From a checkpoint of a small masked image model.
Model: 3.88M parameters, 48-pixel images, encoder arch vit, encoder norm layernorm, encoder activation geglu, encoder layers 6, encoder width 192, decoder width 128, decoder layers 6.
Training: 6900 steps, batches of 512.
Data: trained on photos of arthropod specimens (BIOSCAN-5M), 195000 training examples, 18.1 epochs.
Rows from block 2 of the encoder of a small masked image model, named by matrix and row number. Rows with one number belong to one neuron. Each number is 128 + 24 x the weight over its row's rms, rounded and kept within 0 to 255. All counts start at 0. Numbers have three digits each.
Before each neuron's rows are labels from the 100 images, of 14848, where the neuron reaches its largest size: "responds to" is what is common among them. Only what is clearly more common there than usual is listed. The data: photos of arthropod specimens (BIOSCAN-5M). In brackets: how many of the 100.
# gate: MLP gate (encoder.blocks.2.mlp.gate.weight, 512x192), inputs 78-116
# fc1: MLP up (encoder.blocks.2.mlp.fc1.weight, 512x192), inputs 78-116
# fc2: MLP down (encoder.blocks.2.mlp.fc2.weight, 192x512, transposed), outputs 78-116

responds to: order Lepidoptera (25)
gate.275:118092135114116118125091123116138118110109127149126109155170147111137126142140156093137150118098126095118153139148148
fc1.275:116143137122140132131149140107096109134104155112126070158139186154109145133084165102096101170143179139109132161142087
fc2.275:136128124131154102104117119153162121084069152098133083166144048140155121147136116078119120070124129128149168152147118

responds to: order Hemiptera (37)
gate.434:132146136136120142092102096121149112150087083079119165143109124133100106144144123103103202172161106161116145120124090
fc1.434:114115116116148140079120112127136112189097155151117159101055101169104156110122122108113181194162147134132122126068096
fc2.434:115174107129108142180148132109134136145148151139137142139123143108115080106143089105143087103125092103138105116144137

responds to: order Hymenoptera (41)
gate.10:131145131121091105130131155115168113148118173123165146116138115131107101157130121116148139119085109118138108125144080
fc1.10:153110140104130150102103122112104157083146131135125138119122121119099119111112090135120121123145158150140147077136136
fc2.10:108132131154127066128156130130123110157149094099101121149102119169122095139145108108126117131139158147110111131128120

responds to: order Hymenoptera (41)
gate.19:082104067096113096087114145124158124129140112153122103110114176158127138161154133127146101121098118137138129165144115
fc1.19:165123137143125118141125126120152144127123166131101169121123125135158094122161155136130085163082131164092124118134133
fc2.19:121162147145104153138125130112146105160085110111092127165160109093096136120097106106149172135105165136187118137141115

responds to: order Hymenoptera (42)
gate.329:124109110087137109143151145158104104108131106119138173124116140148084089095123108073091103148134113123098123144149149
fc1.329:102109146102111160128140149123135134139150154131114188097124158195144123082167111118130119127119145186143131084134125
fc2.329:111112094108136113124156128100106148149127146153138141160118101169150149164150121114153138124159087107137180143117117

responds to: order Diptera (65)
gate.147:138130141117157098099094114127112127132126138161138102136123120090076124167156138117117175117105098122159118109178108
fc1.147:123085093111147137097097159096140124147125161141132074141152119128148115163148145100159110128131132136132130116087124
fc2.147:109121172102134146171126097186130128123136120126128105113154159146133138141133109089117133150143117085134122124128157

responds to: order Diptera (68)
gate.236:144120096121183154097115112121106130098117122087098117089105172114099138109097136100135167098119116136124096136155104
fc1.236:140081131121108115130131139090120140110117101053136108125148130110186109121180115118098140123103153150123141133113133
fc2.236:088148166106152131143124098138139159131108146137164116105147140168127166120117120154114104140082118102129123098136107

responds to: order Hemiptera (30)
gate.167:130093105127187163112125108155147158143138129117121131139104115109137092075122144134123120109182125109123133143097191
fc1.167:087168176113075148116132143116112097085149125134148143132110154156130168154133147119108111137075124145109109125148127
fc2.167:142138096135126146141111088178128168139157097127128111150122123135081137077142167161117125151135118129125172132111131

responds to: order Hymenoptera (44)
gate.330:173159132084136126120132139133151094139107129135105102109210133104127147113092152121169128094128158109162120161140145
fc1.330:129169125108140127120081118107152055100064111108130119114123177096102087129147106131109126162112101124147156130121137
fc2.330:158119122162135137095146109110124103129174129130162132118155144128113172123123099133100182112132107129145149164082147

responds to: order Lepidoptera (35)
gate.148:122125100088128151094092106176090111083138088156112113128113144093089140128106122118124128100138152112122149131104119
fc1.148:124134152117090148154134170139172118158151153114122119103138126110117120135144153182090162157156137154094151124126104
fc2.148:087140142119121125121117162184134133140156142148120102084102134091069140116151104173122102100115124188101136150110092

responds to: order Diptera (72)
gate.142:092142138130188175093164153112137129095134112110141111099112120145131153121157144106122098168116143138117113132155093
fc1.142:135135100132128151142153098150141130114118124156091151095121134159137160065128165122072129097114141132121130099160121
fc2.142:170127136097131168122113133113150104153086140074108121120119078134129097194133109160167071114117163108143130162144119

responds to: order Coleoptera (43)
gate.141:128105107123156140085134143163132100115111120157093127105110098107123079149097116153126119123105129110153120128123161
fc1.141:128119127152162131107135139091113098163107159140120141109157129153120149120165109136114146119108113131144136147151093
fc2.141:126136064122108135131146164164165123159131144190096097132110136125168125142115134124129124102090104147149170108143186

responds to: order Hemiptera (51); family Aleyrodidae (37)
gate.175:128081117163103099145146176137120143170139137094171137120104144126145118145153112103127150094153139166165115118102116
fc1.175:142138141112121074157131106110133135116141129143099104155123120140128130086129155190146066104109137153125116117139112
fc2.175:144147155107136177127116113166140117108131091106115153163148135080132148134101114180116066140142152113077128095111116

responds to: order Coleoptera (43)
gate.185:152114141089108187130125172158098109149126115134144142100143136146089137097135126139094110154174155125099122114109131
fc1.185:128136156124129172160125074094153103126114087135079122125115138140137136142137174122174114150143116114135118140151109
fc2.185:111155124134134130146065132095139152108138126113119155136127188120095159093108143178124174137184110165103138135138128

responds to: order Coleoptera (46)
gate.246:143122108102138137129133102074120116113121149195125143115150128146117147119144156104146106090175118155149169105137137
fc1.246:118131114160116116154083140145090125150140134105122188131152129131101110186138151100137152146164130124165173144052159
fc2.246:149116142119133143114130122126128135141061138150125127141106130130113141098106140179127156126136123138119143125155097

responds to: order Hymenoptera (42)
gate.37:147166141108087144153137131148123073107145171143123129115166142142099127101141108120128153098117115128166122140177153
fc1.37:129143114151091209133127108100105114120123149136115139092170092113123139136155123129152142134122095171108147169122167
fc2.37:154128170181113123128129150138157141112138101149143109150158148105124141142102103096137125117121126091092152139129152

responds to: order Hymenoptera (54)
gate.288:147166128129118159079145128124161123168130139125111176164099101133093106123128151101107147127111167148132145139124109
fc1.288:137092102128111114175105123195086119106136129105157107122086146115130155137116140133138164120160113113148140096084155
fc2.288:117149139149108132125139138115155142117136133112122100173086151131124133122101153100063091118101188178091083097149108

responds to: order Hymenoptera (74); family Trichogrammatidae (30)
gate.480:111118140145132136101179107133091129127127145087125115091109137161104200148134143106137130099128118116144127118129143
fc1.480:124158117100111160118163106137139113146144142088119099129096115152106159160135128052130141074113125144158138112119076
fc2.480:105130113171114110175095148080121134163111149138108118110174146112136110084127111174090147139157089105146132150116164

responds to: order Hymenoptera (51)
gate.387:130088110148130127152112125122133159113132111141142142166163080094136128107107060155140114119148148150124139152155104
fc1.387:111153154153131143115157132118132128083179119132142135074093127124107061138125125133124139164072085116154114148153156
fc2.387:121098146157185106118129150090110164111128150108130139135111160100133145168154109123126135121120155129158101172092132

responds to: order Hymenoptera (57)
gate.337:123085132104101132142135164112091126166111125107098125101119157131145136136170149106123101135146147128116158113108105
fc1.337:105089143127108123103111135079120096122129125107087091106080142130110180143151134138145147119137105105134127160097133
fc2.337:125145135137122132127143105155158105105147126141093172152110125156119129133149135142116117133111123105130132108107116

responds to: order Lepidoptera (41)
gate.328:107096106107132144129095109173161072116155139140122121086144112158154155148129162094131108118148131139154140142192097
fc1.328:126116097165124174100135128132110109105156132115125127141117117121125151116126126114159155130140054137130163139104118
fc2.328:123097070108102097147129127126157176148097137122122125121162157168151098151159161102129134151167122103102131156063115

responds to: order Coleoptera (47)
gate.367:114148127108084196121096162117109157126081161138181125102114136157178105135108128142108126123121122143150114101076143
fc1.367:126135153148126132128139103129113164110114107087135144096113122108135086104119117159140143121103112116186163091114119
fc2.367:145103121130094087110153096161118134106088105131133138107123139129128152150080138127107143124129118098093174169108125

responds to: order Diptera (63)
gate.90:141115145115109108145118133120124122101148154133090151134153105132158102119131141094171159094082105132158115121155128
fc1.90:139140136110131153132123123134135124151107114126078157117148146077107149145108110182163048142138144128092119125117121
fc2.90:149128104096126128105161168091130084145095153093139117123115139119107144121142153136080144082123101174105127102154137

responds to: order Diptera (60)
gate.184:146135135102133121156116177106159121158146154097109127140168112112091147128133190149132141164136155134118161151131128
fc1.184:177126146102103154103095151096167106116113131133095116121128126159092132138134139157125094120122137121131076126138142
fc2.184:138195142143111129164155108136124149113190107151172149144142112149144106136109123107124113152136144127119126126132116

responds to: order Coleoptera (41)
gate.385:153162138114132119120137127104172086123138143119136106174097119135092116126122125136109110148106070099133169111143203
fc1.385:132131126139141149107142124170143118107099132152113110119193139128158137165119125130141120139138168144100161128134135
fc2.385:153135146109088115112147094104129152071146103121124099113120151126128129138141107124132096122105161134137148082078165

responds to: order Hymenoptera (45)
gate.456:146140094194087113178143111102106134147066147123109136146119148136150140125139101146139182169150136128113149106129112
fc1.456:134134154115144149126172100176180117117149145100106117114140151137149125121148134140168088118164101135120123141184097
fc2.456:137141128108084103109144066136142146124085114099139109104167123135133146120097131143142107120107139105071106125142091

responds to: order Hymenoptera (57)
gate.264:145137123103113157116149137077148081150095113104119135122094137135142155157142118164101130125128128162124090086166107
fc1.264:161138134088104135094149120105095144110112107129114132123041162102170131101173134093129169123143112151127089151137123
fc2.264:116115125168148105168125073145114116138148153140134127097093157118097123090114117127155137170144128147141122124109138

responds to: order Diptera (60)
gate.137:142107121118113175143141157154096110146092132120138158137144141127135121134124166176165113172158145122151141113157101
fc1.137:133124133139107168074131187120141079128134115107151130140172126142153112120121180138152115132116127122146154111189054
fc2.137:112144127129133081131191129124140148139152134133126146142136145132139113128137137115095136113124115097124139128127149

responds to: order Coleoptera (40)
gate.94:101130160135105113118108115175144149121085145103097117128080121101141094160116084135104135132107090120139132129112132
fc1.94:115128133138091128111106135220136138120106160149102116171138099108159136144136087135114107115121121105134129126157136
fc2.94:157130138081127095137157096118114123137130105108135136112100160110125081121109059143126162143113097136136124116113118

responds to: order Diptera (61)
gate.114:130135123144074144115109097116123170108112175110106103116081072117158123138095142108186144148095118090160134132084126
fc1.114:115130138126151154134148158177115139104149109121132113113138122135140121116148144145065142125167133155105144154149144
fc2.114:148131150115129142115089117154115133146151151121172098077110110154118111111159119116092111164139152162127154133124121

responds to: order Hemiptera (36)
gate.156:148121124163137122092153137122096135153143119134102112101072153167160115110138117083152163098168144218095083139127160
fc1.156:100135136092139172120136106143128141158121108147109105132115151111118115122092168097128113146118122141132159115154173
fc2.156:113134102170113090138135121134140116156171111140137124107121119112075180148169115120126133135141099162112156128131105