From a checkpoint of a small masked image model.
Model: 3.88M parameters, 48-pixel images, encoder arch vit, encoder norm layernorm, encoder activation geglu, encoder patch size [4, 4], encoder layers 6, encoder width 192, decoder width 128.
Data: trained on photos of arthropod specimens (BIOSCAN-5M), 195000 training examples, 18.1 epochs.
Rows from block 2 of the decoder of a small masked image model, named by matrix and row number. Rows with one number belong to one neuron. Each number is 128 + 24 x the weight over its row's rms, rounded and kept within 0 to 255. All counts start at 0. Numbers have three digits each.
Before each neuron's rows are labels from the 100 images, of 14848, where the neuron reaches its largest size: "responds to" is what is common among them; "place" is the part of the image that holds the peak. Only what is clearly more common there than usual is listed. The data: photos of arthropod specimens (BIOSCAN-5M).
# gate: MLP gate (decoder.2.mlp.gate.weight, 336x128), inputs 0-42
# fc1: MLP up (decoder.2.mlp.fc1.weight, 336x128), inputs 0-42
# fc2: MLP down (decoder.2.mlp.fc2.weight, 128x336, transposed), outputs 0-42

responds to: order Coleoptera
place: centre
gate.11:154127131189147105127092103126125124059152139127129175134124134151125166125119089136132141132133095117129090119183124130117122136
fc1.11:126129160126111123110110112144095122103146102111142075102124090142169128145174078142122123133106121145153087146125143127144130139
fc2.11:093115151123121131164096161115096144118145102111112151146185094171135086124168124118151111154142152085115154118141177143110132115

responds to: order Lepidoptera
place: centre
gate.198:122126134156133101132062107125150115120134100102119120161115118129135149143088111116127123159151125119108129114140128102081087144
fc1.198:128139107098126121165113179153145124134145115141136140166139119093146159097116130153154106118150161133139129156130056160143156113
fc2.198:165096109123131140070088113090114144125102134095151149128123160142145072119130136109112140149158124122137145134152136132126177129

responds to: order Coleoptera
place: centre; middle right
gate.112:106123128082145100147126121137144110141105088131123116110109098153143131114128115109145154130098119107140166156153143092093149122
fc1.112:143156080125101177129171147143122153160148146151150156110131161131115098149133151118116087126129169108141099089104131158154138110
fc2.112:087115158119102110151102141119127114099191111142123123120101084149108124140151177099121126144167103154147148108123126139139132120

responds to: order Coleoptera
place: top right
gate.88:118123107140113113053161165142133187151134072150126125128117136128138122130183116111158109124120077126140108096097125158111145138
fc1.88:108104148115113164124067154128142149147154155138157144167113126133102185140110137091163130121145177127094128132147125143122137116
fc2.88:095175113159123146112168112132107116103136143113122085136109135154143132099124131143122098157081169115097126108162087097109112135

responds to: order Hymenoptera
place: centre
gate.23:132168174130111084120128132107095140140091130195149130120095131133145128125120167160078142152142117174120125118176154122117151149
fc1.23:136102185150153140121099126155117108141098140158123130150112176106137155101066112151139118120120128141153126108139123141101103122
fc2.23:099147101108141148098164146124114113106111126127121078093121110184097110174108127103133129144138111120124161141126127141158112169

responds to: order Coleoptera
place: middle left
gate.196:144131096144122082115080117114115144162107117103119136114136131133147106130099151131138130099164104139133083120117127133124130113
fc1.196:128108128168193123107107111118102149150186123087137130132124114123147165154121140102141125127144128138148106113201152171142127167
fc2.196:113155182106099111142096128127114107111148074141119107104187162156155126169152142136130143160128135143119100109100135092164131134

responds to: order Coleoptera
place: centre
gate.212:105112146113131124113151135128093176167111152109100100135100127121136152142132113133156139156114151115139117133069124117120082166
fc1.212:129094115150127123117114109118109138131139084117106102185101136105137096101146135107114096152147130131111136120114155143102113118
fc2.212:126129127141143070140135144163149133120102105156151152120132136135132133151097118130115163160179070101143132128081155132181116093

responds to: order Lepidoptera; order Coleoptera
place: centre
gate.119:107135175149176149134153104089117129111111062128127112161094143100157169160132124150136134139161138075105139162135122080139135130
fc1.119:139142099154127145155129100122142128153152095114138146146086091166125114143129135145102138162132145122118125132171124092113152133
fc2.119:088134126111163093115124105113137167149151147125136158148168135121122138106136141113137092145168125087089118127161077153149140097

responds to: order Coleoptera
place: centre
gate.286:053153138143079138102153121104129118109147080130120110111165135158132124150109084130118136143146156124113108122157153161144168151
fc1.286:142157134087106147095149122131149126121114137190168147106127144115099101126106116123082129095082104133152148116104101120132127122
fc2.286:110133106151131200143137157144166086077083135130091132130111140128087140117089091131175152140121130144135083128101142132111095104

responds to: order Coleoptera
place: centre; middle right
gate.103:117159204131128128124120120121081099164102132123100151107136085111115158140127120111152123135185099128145101107134157122129151130
fc1.103:093080088122095123154098122120154114142120069089151158128141182144109132115146110125101126120122103156125143123120184172100108094
fc2.103:129126112120091136102138175125133096135139126097171117111132113115122131103131129160136154126050084151078124131143114133131112067

responds to: order Lepidoptera
place: centre
gate.222:148128133151175110090097092116124128106125120167089131116113142101144099160100158157119150139125123131116144108148142097138129108
fc1.222:151136087167115130125130124154133107137120091115113158100118099124134135145169178144114160129132133133107154123126092162143153156
fc2.222:141087146156127129115123104120151117140162099111163167120099164134116081146097171106146164142131108165096132096143160132122154078

responds to: order Lepidoptera
place: centre
gate.167:149125155151108121155105116109089122168086108129110115149105110129117168136137094126103118116141087095117147134127136105095138123
fc1.167:086127118140161131122109119161126140151124156115113158113110110140147087095129144132120105142132160109087133158159100151085087145
fc2.167:132124181152178111096152143131118162137136079119119102141147128110111155168143133165144135117148120134128102128113115116122065104

responds to: order Hymenoptera
place: centre
gate.289:137132142106145106141133155108161113150188148161169130088127134120131158127099101143120121160148151092143124117151115142120149121
fc1.289:129097129105124116118118138121131095119132121115169143124141136116126128127094133109088109162125165104170096118147156140148153131
fc2.289:126169167131128089128120142165143169135107107168090084154132117149101109132106136120147163094100134098107119143142106102120117156

responds to: order Coleoptera
place: centre
gate.181:129172133164129111098129141120172141136126115126117100102102120128125134171098155122146124079095146089142140139134120094103126167
fc1.181:093135152148119171127150129142136126132122133130099126122122119110144118137150135091174129088141086109152113135153125140112141176
fc2.181:114142124118142113139133128160144146118139134119135124113147094100144161078136173160146130137177119121123110167140100114147095129

responds to: order Hymenoptera
place: centre
gate.273:170140125149179158111148127145078115171136143131066110137111123158069147118111124101125138161117127150109133113140124122082169113
fc1.273:132134117161106131156121158153093107143150143090109113133147118155118143068115092169138180145141097145085126136129181123111123112
fc2.273:141163091155115136140117152114135137135103156141127097119135137125120127162123123162134138155133103162097170121118136131086121162

responds to: order Hymenoptera
place: centre
gate.127:166100137134122113137092153070094102157132123117111105130155126136104159145108115128121097151137169107100070112152144100125133128
fc1.127:111137098125144106113121140083117136088158132091100167113104106082093132156108099154169137153148127167129109117135135102131151125
fc2.127:115103133136132099096132120173134148105107111118128110132097148095164170112157170117144157142160095130156132125111087110156128120

responds to: order Lepidoptera
place: middle right; middle left
gate.207:149079142129153135152114159175062114154121139112099094090137072119127132089118123163132115112107120120170132137180166147163140133
fc1.207:151067124138163131139135099147132119130151131117146126132125066172138123122123156149134174114083092104108116096107150147109140157
fc2.207:160102122124142145165149100088100142137121113152127128130169112126154175102099143161141103109137146128150096100139121132164094146

responds to: order Hymenoptera
place: middle right; centre
gate.304:159131153147155150154100112111121152134158178205117125138143122136133113141150123101137101131127107146088076104144146095157120115
fc1.304:131124166108131148146137115147071144123112170119186142156150134099097147141132160147160136146140119108124070058134146136141130113
fc2.304:091109062110162172151136092133141150134106159118073115103132134154095122099099105111119109136149117133151141172089137121142115114

responds to: order Coleoptera
place: centre; bottom right
gate.13:154110150152124126115146058165163143159158092148123085145161125090130147157170126136113151144114141123119147124158099062163160126
fc1.13:153146117155120115101149060123136113122139166132157114109120098133090156149133102100084126096110141151113137178143133074133142111
fc2.13:152122093100082164146131140112133128102086145110125113151169165142159105152114160124160108093136121101130157129106101141138182128

responds to: order Lepidoptera
place: centre
gate.68:111139125152123150154099114094120164161130154179153121124101132160122140126115105106109107143157132114138113157152131111110092150
fc1.68:133130141134156092128164108149119129117146126113137140088151119138120114126136132133148143143119133111137123128147128144165123113
fc2.68:138110112124127127141129143085136113148135139124088130100109141132103124155140126137119108109142103154096121087131131134164187144

responds to: order Coleoptera
place: centre
gate.165:158158151147115179140152106145101172116112130132182115133102097166132146137114095092123134109142100123122132134131138112143124128
fc1.165:120162148158130144106155122108167138142136118170156133122112152146121150111117175161152095121105097151121140133167138116172088122
fc2.165:108133135141170139106122106165123120128125115136140147125077083129136140103135131117089172151150137116159116160163159117127179156

responds to: order Lepidoptera
place: centre; middle right
gate.241:141101178090124112192119143123096128125158123131109110128083083139109139121110134141095143139130123089148104115166133116163120164
fc1.241:145157144127159112115178136103120105121126089123147166139126110106124141064173139107162114104089115107140138151142152095144150141
fc2.241:117128110161142112106146170121126133093116149136105106127152150120166151091138113119153142130110147112137148154133137118068140105

responds to: order Coleoptera
place: centre
gate.260:134148176145114128077187130139153114142185099095142113107096093103120160090181141152181105121148117129139152117137134087157104115
fc1.260:072119152163147125169171120080130138128145111123137118155133112146138177143118133085120167123107092138114104147126125084168114179
fc2.260:144085149127149152094169093181132147138168160181134156118116101114147099109146165119127090109134153124164159111123105139114163094

responds to: order Coleoptera
place: top left
gate.296:109168130159171134082106172127125117123125121133128079086123127070154126114139118176139131118123146083101111135140157160116125121
fc1.296:166161127147119107137158145127139117136153140144149149133117117101096103120103109116113089117142159099116131139192158129126133139
fc2.296:124120130093122137168139166081138121113110131124128126125127114120104124113142092126115156135186137112181098095152076107113161134